config.yaml
num_classes: 13
head_dim: 48
bias: "all"
epochs: 149.4
Rows from block 7 of a small sound classifier, named by matrix and row number. Rows with one number within an expert belong to one neuron, the router's apart. Each number is 500 + 25 x the weight over its row's rms, rounded and kept within 0 to 999. All counts start at 0. Numbers have three digits each. After the name is the row's rms in percent of the matrix's.
Before each expert's rows are labels from the 100 clips, of 14848, where the router gives the expert most weight on average: "top examples" is what is common among them; "peak on" is the class under the peak. Only what is clearly more common there than usual is listed. The data: synthesized solo parts of chorales (CocoChorales). In brackets: how many of the 100.
# router: router (model.blocks.7.mlp.router.weight, 16x256, trained with AdamW), inputs 64-127
# up: expert up (model.blocks.7.mlp.up, 16x128x256), inputs 64-127
# down: expert down (model.blocks.7.mlp.down, 16x256x128, transposed), outputs 64-127

# expert 15
top examples: saxophone (100); note C#4 (31); note E4 (30); note F#4 (28)
peak on: silence (91)
router.15 106:494514509512521550540499526544516474541544496542517527526475500487484517465543538483490512503477478548501549470510530485519518495523517481472488487517506487501507495570511503475517506508492465
up.0 087:477464510481470477536499481526504497508541492492496488499478533405530505482450475524553504486489486510466530529487523479532508488518494508489524559514507519481509480513470498517515490473506533
down.0 093:567527512464510519520509481514489531547473507482506478526506519494491467514521488536455500499487539504497487463467509468495524525531497460490511480514494487501480527489488507536528497536492486
up.1 109:492523531522520554495511449508446498509501491494501526551528519563483579509494520526462506484554479469489509513519499510525486529486522498537545472509488477520451477496548492481482542489483485
down.1 094:499506465487546516479517509495520468509522488488527470494517472452537480486526454505487482527511522524534484472501536501488521495492526490562462507504517505496501518474442527496506497522491496
up.2 090:519544530475516494485489494490501502509501525525512486475484499524496505535513524498522500469464502497509503503517527440482508478499435513501500502498495488481552488504490514516516495504492509
down.2 098:451476466513480490510506513482523534492517564514488497470534538494513505496461506467460495469492485483503480511490534521518459498495498499485475493485501504491516505482487508453482485483523478
up.3 077:478517485494492475517480482506500519527517494496484461500482424487522511522470471531510519504497493471490529485536467523506484472531482502473510500494545514422518483462518504508488519544488502
down.3 094:485488485525531492508491561491522537526523484496492537493505520495528469504508568484451490510519449447468490504504533510511505473495507428483478537532466471468494556522545473543504491473496504
up.4 104:539503434470503549556525483530503478507535502505483511459474522477507478481501502462544460482512509536540512497507508490504489495518488539472476473463523474508465549523510479500529506508513497
down.4 119:486508496508485476455470466481516538528491513563533532457513528509486527539482527454494465569496465453465482487512490517524511470460528474545483493480501464501529466478517486469452492534503467
up.5 108:479537497496501502460458454492445542530489508503501507443516480460484457431532508484492509511525533484501508479503521539506524496474526509511502515485479485444554483501480492552502471472505569
down.5 094:478487537523493550549475518517502493506489504481475494560542484557521557526463449510466516495533502546481474540492508483501481487507482499499460504515548456501506485505542535503476481490482501
up.6 100:482480526514519482499542484513534451530466519464511503555535522488457515511505482479552483506481483466524471487541500496512517518475492520447497543505494499469517512527526488490484506512468533
down.6 112:550502486500465483533520487469494473496484510506500455469485493503518444513483512508511529497503496517523549511507514523554497504484515508561516496505457481551501521486497486530503450487518561
up.7 135:478516497504521512475464471447449478505502519502496533497528500513534501484496480500472506497536543507506484469505534495513471532461484462537449513488520479473505491504507529456537513515487548
down.7 102:475495560505531533519517514488470476480500496498493501519514506485486468498494534548528503486517470497482487503533501493527494483488488568483557492483530453458503496472540486488475497475512487
up.8 096:530497505522498503542518550464494467539502489456506507506481477517487526499511481495511459483469528481471488515506476494479452484480514484468477496486474509509490467488493510493497494463520508
down.8 096:524514496495533513514479482500542559492477530523509489468491494516509491513502514451434534524491505477514489558495481528504471506489517484501493497517507485508509521500516507486516514515516479
up.9 097:518489503515524481483452485494490484523469507487509505527496516563466516485513501500498504492447520568520507479505472504511467473502488471473450509502509512484559510528476503485511466494506483
down.9 089:476535485531532485514499517537486544502502536494487478505538469478514498483500476465492507478520530525512511526499495503522470524499449504529500487517527503442507502494542488526496493459521505
up.10 109:519515484490524497515491490496509467529528465560536480511527524508550466477507444501514516486488458558508506497462486498520501521458492502533536458512491499479528512553499475493483515479515508
down.10 105:498480488491535536525535527536525509495505499476488507480511477482489544503482477524522482550499513525521518475501450531506500467453529473482479473513535476446531501467503498509514473511540501
up.11 118:510541498461473507447494501516533513540488483480464526534495501457479514504490519450518473533495478524484476503514469505578521512516495489495509479554494534512514510544486499446506468511471518
down.11 108:502496515508475518481528474457495523483494517467447546510495493495534525507485517523469519477488506500509496509473502459487471510506529535476493486493520501466513495517512520494514510497548473
up.12 114:503475495527501503507532506560473526530509513500506514488539511460533477462476489503510474522440512483464499482467506484472495584426515486516497479469574505485468499494483514527483491496511490
down.12 107:497498504485537480553489516547501482521503485473486517473510460505488503535460475491496507552546476508515500486510498486488457460506486509471504470528454484533524432521490498449565482510460491
up.13 095:531484480514500463507486529496498510480494532493502496482489509560461534530496487514511490528512515478499494531505505477538457485466486500476499543517522458489486527533470511505545517513448514
down.13 097:509498518500497480482485471472514480478507492506531525532500463472497533483526517478493507482512519502508485540503484492500540528542505494510473467488519527509472488489550451493482490516483518
up.14 095:557461532456502493468463479508468539472488507499502486472542523473456501512509505511463489466503533506488499480480430516487493497579508458472446475513480521510473508487481502525528513501513489
down.14 090:462490496479519474500531496516518472535498541486468524511492461460594511469516510464477524483515503549494492520489500560534526493485503495562484476494480478477511536479538473470484485472507504
up.15 078:515539492520529503508547488497475510513490474508500529483477469517459486514490471520492500505472460512531460478509488531501530482492503517507444536473557482461500479455486510503503507544497482
down.15 100:508479520536495505524466519493488519522519513567499494446466512530572466493499486491493476528493480464479514511507516462521476522478495458517518470543468535512482487470499507487473475519535511
up.16 099:525517493538508495467517499472521517510467459493536458521511485486509547520464554530506499510502469458470522510486506485470483485458517472473466518526477478517527474470486535466495525457496479
down.16 103:448520507457460490503490471521525526489533483503468492518506483490486474477515496476473476475478544564486559516469451531467529475502474513505484518476508504494507470525486505527487515523525518
up.17 101:531543500532513477517526484509510490531506465495534466485545502463495467512466488495485500513496588507477448484509459488516507499470506515479535496510502512447552515502462477513526543500514468
down.17 112:478488509479533517493484539525486546521484493485457522541559493542485509498481539494488477476528502487511528499507487502512490485518498463498445555434536483491484491506499493519492495494528491
up.18 107:505493520524529505499565526520483521466509479463518512568426510487469490490516490496517495554481468498504488540512490481515506500515462500514487497520510546525510514497486497517551517525476485
down.18 121:534515522478502466494531437529470496467534513515500489515469510520477457493485504514493518464515529499505496528474493507528555466527516510540499515506499505527471557496525525518539476470521513
up.19 105:499475486479499552537497475528499523510517515525518524497502494548536458528494482463516494511467510555527528458508495514485526461500480499522531449507467466558472540525518512518505494498516496
down.19 100:497494482470555524470509566473509513507501491512478494459477452472508528518490468503520505548515491479538521527504505478512477488508506478502484518520495501511495456535542532493485563534481524
up.20 100:510506489517519459533514468516487491529436468468494533480464480515556510471476467517491515513496494569506532458492499457504482521539481528502480473513544489501560479517537503524512447511512448
down.20 115:490495507516512498491496532502501513531521527516513486519495491486474505474520481495482500455487508452519491496457476508495518484452534470478508475500464469457531534466473507503505492494530479
up.21 124:490521474479450558522471486462525474495499518493516513445516494502520527512512518510509484472513493492518479469506572501488491467520551497426511498467486452519472517541521492480498540540504547
down.21 106:504505478481480554496499482485475487505506495488491457512534474503473466484504496474510504499501468556491515464472549469499451459549408523511491474507542518498477493513541484471445515489487514
up.22 088:504487500471518508530489535480489475528531494468464512508458431457543495496497564465533467484501557530493522461432522518516501488505475537505484517502493477496466469502505539475511460511478517
down.22 092:469515495539499496453527484488526465498491491513494512503482516528480497514506468519456480531531488501557492516481539479488505451509469495471505505552523463513526499514529496478495480514471505

# expert 0
top examples: double bass (100); note G#3 (46); note C4 (41)
peak on: G#3 (28)
router.0 100:520478501487484470492495515529494510500516499493446459504517485446490526501467520542506520453484484483479522512502468462523472479475483471498523483532465471477514449490506461461506468490522486
up.0 101:474501521508477471543537515574519495518486506471491500525502510497456464511503497497518450552495489469470504471538500553484467480510542503497461515485498455482431471552464490473530530494457497
down.0 100:549471547480517505503510496485478533516502492514496484530497477481499498441476487469454493511484490561514516544486513528520559528458492473570537520469473499508508524473517514532496521489482482
up.1 098:544518518490481519475481530485524509487468527505533464469483508492492523461512505535514472464482484520472495523536559542512490441465464519489483494476470522541491532509495495527509489484467479
down.1 099:471493466492526526504493494504501481464488470436478519477496502505544499520477482522466480531538446514567470504502471487480528555490504465520496496493502499494539487483491502469503531493511469
up.2 092:567505476508503499537514521531487551498516491551488547510470479524491507517501507557532541489491501514557497480506525473479473482496441518492502529524536501533477484520522471493489517476525488
down.2 096:466512465507444535502499462520487489473551542489535481494486543475516489537477506419466488493510513486481462507529510520519477496489505492551506498486473515477458534476508517504491470520499479
up.3 087:520479496492479491538568501541503497467485480485473511500512493487484503522496501460502483469506517504510505517515524519492516472499436526529461536551531467463489482474508500508494445540553489
down.3 094:498497467427514556504461481416493487554515511509502512520499515510507493490492468493538517558515492509524510509496500498496526500512540480448526500488519496531489515544496497520469542527487529
up.4 075:504492504485488493496514493475535480482524472499509520491507457491497503491525470532522514470522504491515492510523475485501476529495478500519561568508518472434430504459506491444527481480527512
down.4 092:506515488451497464507510482483458515538517521567500466470461539499484447466446534519519525501534459547489506514469543497474563499478510482503473476467531491528491539517510491554476490507510478
up.5 091:487506453448490469523475517509485484507502508479542493480501520495496507562484536489499547501480530503481481504516479515524513467476494502519511493525533502515555518531478440530522490469480503
down.5 093:497510488498473496517502513502529491504524497494485450543508498494495521485489471522508480505516497479549491482518529486495530502478488540531477507481535451493476494509524523482496465479518483
up.6 096:510508489494496488497504512528509481497495486441530466499533482500479490451532472479527502526513522463523447542467451470527483490512526524527498491519517501480520497492480488476489500475499517
down.6 095:468465490512509526498537481464506498508505488558508536514494488492499512516467509501514496536459490543485536510510514508468485475533491471478545500454493492458491455544513462530526497527503512
up.7 124:497418500475490477501502514476499492477502514465509507502502531466536499457499516492509462471521524439490517463462514500500513532440520435519505508489511499514472508460498531501521533452502491
down.7 097:538551524524472518527499498543499456454491504469482484545540457469507527466509496497497494437506470533467503560481466522495488484542477527522497507526503495474485505506480484532524458483491473
up.8 112:528535495472515507535468502476514505435524498504501505512568474478501498528495526513486507474516512509506483517467501543490486500496580458482471493480476470514440491509475522516513516503536519
down.8 107:486491521474456512477489459494499481507509447472454504533527507489464518518514538485486479508502504513531530478466474491488515493544484476492456499537514501466491547506477502491520450494499496
up.9 102:514495490489509508547474502524523461495475535517541504485457524518521483510517464474520441467475530507487534496511476483502520536473484488484514487512517486495542508462496505491479488488483497
down.9 101:518558514506441454489463517510498505483491499485496533513510500472479516462514533532470498531522497482468494503510556508459526486462517496494519527497490547503476506536476537494505518466484506
up.10 118:535476479583485501484504530550491513471487467519461523515491530451493543500533528504492501490502535477481519507502455525505486507471501454498480528539525509470505480517508525487539471440489475
down.10 097:493505502489465497517484477497473516506522488505537526516534484503473481487520503480492484467491524516484526495489463534536540532511548574482511501510492506475498494531531459534485509482492549
up.11 105:560522480495493499494521504482506509517486434521492440491572448528520522530508538537508488441524522490495486535518462472475537499474504504468516497516501516496521484514540507547486488491546494
down.11 100:506497483499497460512501524465522508499500505518535526519525515499544481473493479449483563556503479512490524546462534474490513510515516501492457464524499547471488494564496471520541498509504538
up.12 100:553515486574459461483456482476488479487485509509512509510523532505516510492488478511413532496483457490460486545518515492475550524531562573487481514496480469555480505474470516487513498522501498
down.12 100:482478549491518532452449504518462529527501479445529520499459478501520491491491540557539517475482523499493473487499498479515544523495469479505461476519490485507505491495531537491471527509509476
up.13 093:511507495493532500503531466525502483498549470510509474488519462478509532508470496505549536486475508489529486510544464466481524531503445530484493530549504491515525501495503425509486482487500479
down.13 103:470463526499523491516527503494463514531456523520481533523463503519481502528524459519502498490518452511532495473536500523457466506438498468493503436496514499503455477478492530506487495500468514
up.14 099:497534515553536486508526503461517517511534500438492509471516462462475530511540505502472520513566515493514461537511509525474533536493482486512519497483504507527491475531477500523493513528499481
down.14 094:535490510478484528519493480533496526464476528481551522499493466509513519501524481471543459497523501490537492492485537484557473488501474501505515516514506499503506546503516560537505475503502530
up.15 111:532485490526510525519468476424511501506498533460451491524474520474506508486482535529536501490485522498495520487518497472476488471464520505494502454506555509514517481517473503472484474469488529
down.15 099:496523513473448439483475509489536496517503521521460494482508480510484511497488482483517487464489488470544474490485515499508477448509466488479523495517463512484512549447517535478462500491533470
up.16 068:528480511488479532472507499498485479513486502504465494521581541508474533537534486531510571501501562458550514508499514491519522520472489516454499519534542496472525513496520506501501532500518462
down.16 094:496500500518544525523487488488499477498530487497535532492486503473494494493547486523491520482504530492536527491456525490536508505531475402501498445479498461532465498500475522492538515548482498
up.17 106:522496497477485569485532508534457442514566498473480506495490482507478486533498493514513495507519452510505493546527467539518471506548518509506511488507491497498525531531499486501520525489456489
down.17 096:468510526456488442499552504490520539496443483479510542527512523493518494568453540491455587479476514493486456539535470490462497488487511521524492525477532445518463456470470497495526482561527526
up.18 085:502543512458479485487483498466531503539432504481458495538516506501493477551482454511507487503485493513510456517518484508493508487502480466453502476509489496498486510555537528514525483514530523
down.18 094:464482508516499508509533507546490489492514516511536503490464531466513464451511479563489470525504537468482528536510526462461512486451521506530490514488437478503544508530501478506431499496508482
up.19 107:507478506556505474488476530523456494471501490497512489476492503484549479454509529486500529501506476498525508522508529487480514485492498493523562469509498484488524506490500495497487511514508506
down.19 099:532511520485499489509502489535538445504428490449520541509514477539500495520463489498523525518491499495458477472537448500463483512472496514428498494468512521471535504465484481518498538489488501
up.20 083:491497481496546481521535483482462511506479517514439545553488517496541511471479497487511487541502480478489528495500477500474508472491500515501464493505498487497539483509534514431441496481485506
down.20 100:497493482518487520467494495456545471488448508530525510469479512522477482544513467423529496526496477499518493466526510496471482470525536470468493483472477515530523475472458506484521499489483515
up.21 083:513553526484446513470491472500557507473484488494548522517523517524525483506501520508480495477488506467478487497501449493491484525513473536475513506500539489490505486490488449487532490508504488
down.21 084:527468477500538468551487504498513487510525527491486532523529530493458506505507496523484489538492479502499473502505537509514514479483497446499493490510459546490532527527507508527516528520496510
up.22 114:515465496470513463504481503506494559490557545527524504485492464517515510513497478478499526450475539455508531493518469469498504536486463523570431509511496509535475491487479530524490534494480514
down.22 094:512512497485551524481566507452491501436485492503508503521512459476477505511491496509503483512477464507487515477507483528507460485546476511521461511485525556524467492524488545534484496513541528

# expert 11
top examples: trumpet (100); note F5 (50); note E5 (46); note D5 (38)
peak on: silence (32)
router.11 101:485478505455534478496500529465509521515498526527529528526489503529537499494497492546537506540479556503483542485458481496525489490517505547494512492506498518536512515497470534522493521486502469
up.0 112:494516498473501534502483495508516522560517501479514539534489516469518513525501503472499487503515525495498524477541506522571476555513502504527502491489464450478456526540512485484504483516463538
down.0 094:481522454503474513518505499515450529533464502534478497500472493479489519493483509475548516469496560427497530484459492522507550476500496518522511539505527542511514522464478481487508456474535481
up.1 037:449494523512454492509527460506517512505443486415465480507517515484482491534463476472490512516499534502478487529490553479529508491529511573489472497507513485515493488522496509516466498503490496
down.1 072:500475465514524511486480462496429536462523539521478505457465482491488532507502505468492484457528478470482478498487518507484538484489461439496471509467462457468489533465496466513497505508522510
up.2 089:475519502529526511495495471479524431478504485459507500486539503504460498491511504485548473492520503496462512510493502485514476493461487496515533502521487522541490502482540519494541489477475477
down.2 097:522518512534470509466501525507500520470516480475539527537491532491467483461509505490485555498520485479538493504497504498479473506537481471468488499498525505485496438520492468475468503516493521
up.3 077:503526497538470498514519474485500528523492494478500499498513503487484465500497535522481507554458500477538493505552472458543467471507512497518460434514472520548510489522484577482527484534477489
down.3 091:467531476471514518497522549492512513494509522465533566503527483532537506516508454502493496458505480499523523447500549531462543524484462500476480514498490503446509513495517458493507508507551509
up.4 067:539501492520499534521495505479529515467484500523482531520516471512506488446503505511506487473506514513497500507499527496521492480531486515467521506471465552528515510513519502501530507473494468
down.4 085:526516525503512512492500496521491468472435506509517510463504543489505461513506465502476526482499514491468504492507491496453491494529509489538517551497542502445464488511496492551488477523512515
up.5 104:475504514529513516489461462474501490508475491457501487464482504536519496519513477503504492476512472509494497527513558451508508482485493507495469460496492526533488527456474539509495534479466486
down.5 110:523513514478531450479476503526500519511525494534494516474485473517503490503498514566456485474542524473512489465534498519496488503465470497528501450488487530460504525521483532482536611476492486
up.6 115:483493529517520478459458462455502501492493551483502518479482505504533486511485495523517477484500503446544493529545501511534518526537518493474505450484484451526542525510535469522506525535541520
down.6 109:464465505513520515527512499536512474512504469445532526528499463500526535502519508524505487488481508524524548469510469476489520484451495547556514518474485495469481518507538501471520537485497516
up.7 091:459515517454512486513453510444489499495500524480531534528499501518508499530497494479478548457462535506494521495487504460537498517501528517474465512510490509517491490471454500509493559490505453
down.7 097:502510482551496484475524460495530521481459491549506479493503467506490525460460483522499494484534480486511540495506485518467484511509503572521464494486497491504513503494496531483507513494515531
up.8 160:522484505449514518510528488496528469478514541517447522476530469515462473538473520456530487493481486514535503456479514485523484505511481517494466460499531462519471478533511500477487499533507557
down.8 151:511504549456459490479494496492522472501495547488504488471508470518489496491543508501484466503484496515507563465511517496484497498576470492470507518520528488525477453523507485495500515506528490
up.9 084:500541516493510535543517505501502475503516559505467487510499474540492480474478484508502546503484514510479483471503457492472525495501494534487515459509515523495483503569476491495481476500511494
down.9 094:497470521518514552490507521522490500506450516514502509482496561469506506544511548499518517477503488496503473509511550498542485512471499500530507543497495454515488491439498485466493507497519531
up.10 111:511487511480463517497503483500458480490511515489495548456528546526475551537484475499509483488526472536496494503536532487516509502505491517490508499488537457501470486507514515468441523513538543
down.10 110:561511527486463524490505507492529511506508499535463509457464477519490498476494490496532490484464468521489474490494482462487516527528483528480505500488511471531511467519522498493498471517473537
up.11 083:489452534554477508498503470506478494484485478501486483471472497481514531486526498473526567498518505503474512503535498477498511491537465519448477498526495443493498489500529558523515454528507473
down.11 095:438488487518491511518486533538497525483577502500499541485506511513522479483513471460463501498477453491471524503451536522444518479521500470545467531492471524479493503494489519445504480518464468
up.12 100:483486514541488522511461508486491504545483531508488513509520522520465485496505526503491501498500509481502455522470527522483541522518496518482503505489498487462552507507527461532481474507499538
down.12 102:527492528487499516508503522478519500481507442497467474473473474496510537489491494482564512496537460505466493519540453515464521549499503508511505484470524462481524497495500456494442539509476520
up.13 093:473477523512490519494538524475441512496478524480472484453524502539491484510513505496500490530478476454546461520519517525523487514503532490535522491526450479500522492454478518479496526513518544
down.13 098:525525475502467537510527523480517466478533465511533532514486542537516495530500523527513454512506525491501515496488515482471484546449483486491545486481511494481464480507543506465525548501506532
up.14 094:477462525484512459499522556486520540487467534489505531464480556561542461497503494526529494538542477483498492510497453469516502496505506508504512534469547524505470457472508491512494517491540505
down.14 101:550473486491506487506508467496504499506479499475482477518503455474499515499482510484456492480467486533543486556530551476488496481511512498506497454499491534445504539537524449475508528511495510
up.15 121:526466520485510461570518496501505462490560519512506443551533518497478508531485484513527464467462497507510498473490465493519503476485490495462521479499523509556519504503495536505466504507497503
down.15 096:506494506471508510526504532474534478511509491499493459500552509536507485523508519482513460521512558511512440478493502479460498484509488530498525510511508483491545478526538484512422524460485508
up.16 064:521469500507473518486499491511573542516472475497489495458517476478512506496457500491519497493511501498527492515497485511524503511476442536477457479483549481469467489545532511523528474453467484
down.16 078:464484459522525471533490459499477535525453500499514542548472482468538481494473513518466519495503484490494463492474544502490516504520504446518462515466503487482539487495471508507503509519491545
up.17 095:496496495482509481475484507493471515493469495547533554481454506517548490514500483504557489487470518434478507484539486499468502502490502531536485501480496508519473490492499527535488531514545562
down.17 115:482475487552519522496477432480501542498523479467469468473489469512468538484457541507481480491496517530521513528498551466519518482485488502524514541485488462487511558489526469482521521530467485
up.18 090:498511486507500451499551486491509470485468511533557480456494487473528520466531515493485471523516497489512508473474457459509481502492518492494491511489515480527495484470526503473526492500519523
down.18 096:528473471517514518491494516440559492522502535505473494528550461528490526504475532492461486485485521517496510469475533544538501476499468456504502497478481528487497504498505503513496455494503509
up.19 050:505518546514512491525519506490508439494513447518489502500496502496538504488500482519475477489480494540499489537476551524524494529524448549480522514510493522521455497530541501492475475463492505
down.19 083:508494489545517496523491485481513514508472537548471503505446489490513503517515485480479477479515501505463501527541552533488510526502493457552501545502490503482501498480483480502498472494521477
up.20 098:519546456521506544501503491501524535503494458509547455494531553470496502456532455422488544475498479459493475468510567520485509470529536491468542510546486510486508440490522532481505475497481506
down.20 114:511505514499474509518558457499541553452513504505543464513480522546510488482455479481473475525461492507493492525482554501491501519489509477472508484546510504489473481511517562501518450513477475
up.21 095:474499506514520478530539491503528513528546511478539506527488465509506462465521506453488473494464461509470507487509473493533468506496515496549487503485537501533493500589474502516511483494500512
down.21 103:463490481460458551491480499478511470490494476496475493530485495448515527535521477494511516540527502470488476478488540547489513463482489502492490498471481479486539523424513460497512488531495557
up.22 093:476486478467505476503512475484461502491494559474508515515502501509481499469519498534481470520502557531522501530513493526504497530473484499488544510480495497498473497478488508499486500498462475
down.22 102:514517531523504521485493509457517474510476463484516441499496519501454525490509520504526546514494536518559503515495495498490483483512504474507524538520502474466534466512530474473491478485475537

# expert 4
top examples: tuba (100); note B3 (54); note C4 (37); note A#3 (31)
peak on: B3 (33)
router.4 100:501468483549460516484470510503460517464491523449483520483525473501479538488512538504480511482548477465524464524545508498508486483483512496478474477510490521470512496468485545478535511484550486
up.0 066:501495503446481487532462479523487526472470495508499517480492508538513492496490479512527527501459490483490485509480505515486473511533487516483512482492507470458466456506504485517463503504458504
down.0 096:520522489481485453505470494486531499561526515506475467502516510471481516513506496453518522533525512464460484560469507505497551483540525487508491516493469523492477486546499517474522503524515500
up.1 121:499497519481502488537512493459497459507487545481524470490506498514515514564492564519532466506501488509510465495492470483502508520501478472530495495543475489493555510499488515518467498475527497
down.1 098:576490514512518472489492512511537532516510514517502516505516462484509522488486491509475529544484496517499457532494527528490471501449544538506472513495521502505536541527467510490524478485473471
up.2 100:506490486476523446501503509454516465528498481496480518521532506505500544463518517501513489499526495512491538489487479526487512528468520506491486519478562499500491458484487522522512478478493447
down.2 100:455451490539495476485524476505462555505463528522510507507495517483509500473510497483537511463516506464478477521520504475531543513492491482476499497527476555512476494497513477527514514522499463
up.3 096:534486516519491501510477510482470541464464541489481526452501499517481515497548502490499520579506508481539508500515477499511493497484537507512481527499537542471484539493470526484501520528513496
down.3 109:471490454493531541465564491496471472521546474515491487541473500514541474534484490516484516436520558504539552491510518511518473493496486530512508496502512463507527492451545478546504456470474485
up.4 146:433521489508523432512485540471541475501477491482514482543517495533520503474486505527529477486466503513521523517513501473506509474457525511513562456518500508536525459507495485530501470471448484
down.4 119:510467519524524522458453531457498511519495489483457512510516469525513504474496492530494494533505561469499508496500518462484483514537511543498533538525493506514481476504482448496513548473510486
up.5 100:494461493519493498503448481506485505471520506511507478459554494486534517486501547532489496446549502466515474516509510502559541493528474477506516512507494471466530479524478521484514483465509508
down.5 107:479514523492492482532474509497550503503440490490518515512480495504500509516471499509495513517453516556463532497495485522446488513504527557527500485508531479469473522494535465542486460534497515
up.6 135:414478524524485506507424517535533480496523517462550498461494481502490499529484525528492513535491471489533518498490481503526532535539490482527535486526485458489516475494508477549502517470502532
down.6 141:451493539525485436500432553524517505467506515509542510506486511509534479527497486540499476526480487499520470473516523511513483503487485478533526474515551486487494501468520524478519520519504482
up.7 046:494510534457484518489470548467466494516521452524494507467491543461516501532480474478542489502546511506505476440473509529479499506519442506473513532452539481480443477513538450498487466464539490
down.7 064:472495474499501530539502540503487477504526528533508508558480493508545500529511473522469529452460497506492460490514514503488522498503508451518511519488451461480547469487472489497506524489467481
up.8 092:488501481510448462455488486528551553482469490499496477484484502492513504517497536512463493516533490532451518505508546493558540493477508473449496447489514468498491488462515478470528540482522471
down.8 104:475457493513528520573492552477486441538498511528486493475509541482524486476495482504535480492481566466517496476508502493470462536519513506561497515507474478463520509516488519511446515495477526
up.9 048:535477524481514504511514514466476455517479497532528505511481463523456514499458462526443486470499482481466500518491448510529513508540516472474477558545535492484496474503469508503494489499507507
down.9 077:435521508539442480516512531523518509524542530493464496503446497513508511503530463497479536476452523499523491477501522506519505499498497450520482500489485486520500509546503506499517508508497490
up.10 096:489507568465477456523484498523529468481481505478456509518527468491533537465478482452506471472504468492503485501502489501468525503519527484507489458481538496488555518517501481486463479520501509
down.10 102:493533490518520555529506523528495478555484506482574504469477539474483477525535504507513495529536500491518496506524462500532483520421519548498499470504464486559457517469479480503530484494476509
up.11 116:476530513496541514491488538505462485498485535510518508523478488498500487548496450431489493510471468523476466478533549504426498521493479516475504518536516482511455505467528536537488484484477484
down.11 092:539462530539453521498528469502510479494507477541509525499484496491477513519536537506525532500503466501503513532469451499537473491525494560515528523527497495485487474536528449494498499468522528
up.12 132:478482471526468505475523493459531456503488452529485518459557482452484532501532524505487550500517508503509529483482531517484488504496491494496503520487493452483490527488504457509525485495488487
down.12 100:453550478490476495529540457498506499524505477473508466526499498425500479498504512454504502522474494519526486462494486490477511519517502543543501499550461502475494528486475525485497524540507515
up.13 147:469495495438479507497484477478557475458487552466498499507547518525487487498490514515501467495497506522512510443496474513509501491514527468521500497509505480545495514481477510519516489452502519
down.13 120:494490466500493546539505560491488509550509503498512513476544506453525538492497491474531479551490502515516517469472467490519470489508491540490498504510475543459550460531499514453514514544505495
up.14 072:533507507541524512505498460499449514493486522511472522505515475528489518480500480489502474491514557495519509474430480498530524484563482502443511495514516477505491493499504524456529452498546501
down.14 097:485509477499513462490511464510491460500522471483541505495483503526518475513501517498505488465516480543509506507535489519520491463525477499537508513485444505468499522531499472553493489501448507
up.15 152:537542515492550487559501487481453491479489531512508525511502475547528535549489499496485511507561555474496495489492451487553494464502504531506513478519506516525517538517484502507557468458512468
down.15 117:524519530501503478468469505478509499503527517518470503513462475526501533498488496513513517505482522524512519508497499495527474442512517516475474500498510516484494504477486516467496564484511485
up.16 048:506500516524506526489497478500502497521518445467488526533518507472555494487446481474430495523457516501516455514510476559529470516499502533488501531520501496468470476532535521507541534483499461
down.16 067:446473464504478526501525521498462497510527530521492507493499542513528520514497521465505534505512468485507507432513522506498515472496478463499502482510529501475487508476524518523472502498540509
up.17 098:448519515497461474459515520518507485492506470484480528431466453469543547473509537479492509491518487479544468513485501441517484487528520490528440490530515512468531487481503503517514449497535481
down.17 104:520490521446538503491461523560493505489523478529484511544496561534454530547487471531535490562512480492510509514517471513491477515528498521467510461528525505552458520482503498455483498543473459
up.18 101:481493486511523545470523437496492511494485519512478494507534534513503505479495512492521480517505513460513465512468499461502488467527526491471496510481487517485522466482503516500485502506501512
down.18 105:495484536493511508455487525562440519519508527517497510489505469532468483530516486504521494553483471503490485504521492476483512510531497546467490507486497474510536483496500495516497500486509502
up.19 066:460507509520488478453482483477538510492490453515469474487484462518487512488473518521475535521493471494509482491448487477505517470555493488538496491483523495488459504534489524519510519507503522
down.19 101:486523521483484455513487504546492518513489539565507508516505545501531452471452501471524461516550511489519516465506593481523509467474465483502458459518474487531516494475516463490465506534472514
up.20 123:534492497477520510509515496493550510485501551522496480510471514562521467513502455505488523506526450460496515522536512510499507456499482486471502521524483507539491475523523535486496485507493524
down.20 103:487504512494476522515497485458523484521508433498461475466484505511479531504525524515506478534509476452542446468508490503476499484466472515483495518481503447436480478503569521487504493538458531
up.21 040:508510475483549507525556468504522464500480503533521517492482483511500528513510482513501473483497498535488500447510424551468490480501485530450506522495516495515518500478477526509500513487508485
down.21 070:514521510471444485474538523473527456491505477557493513489495523522490505510500513420497522507488499480485487498478563485493478487568487493544493522511508520504506556531517503478484505502499521
up.22 065:517530516445474502489494485514505510470507447512506491504499420541523532514493514440550470572490519505512484480467496498519474501495501506486517522457509492521491476529502478485494475502518505
down.22 090:525477504487502481494542458485516482544469496533528492505510541510522484461499539508477495504529473484503487524493477526468522476519495444513533492519522500513500458503530480503521527530510489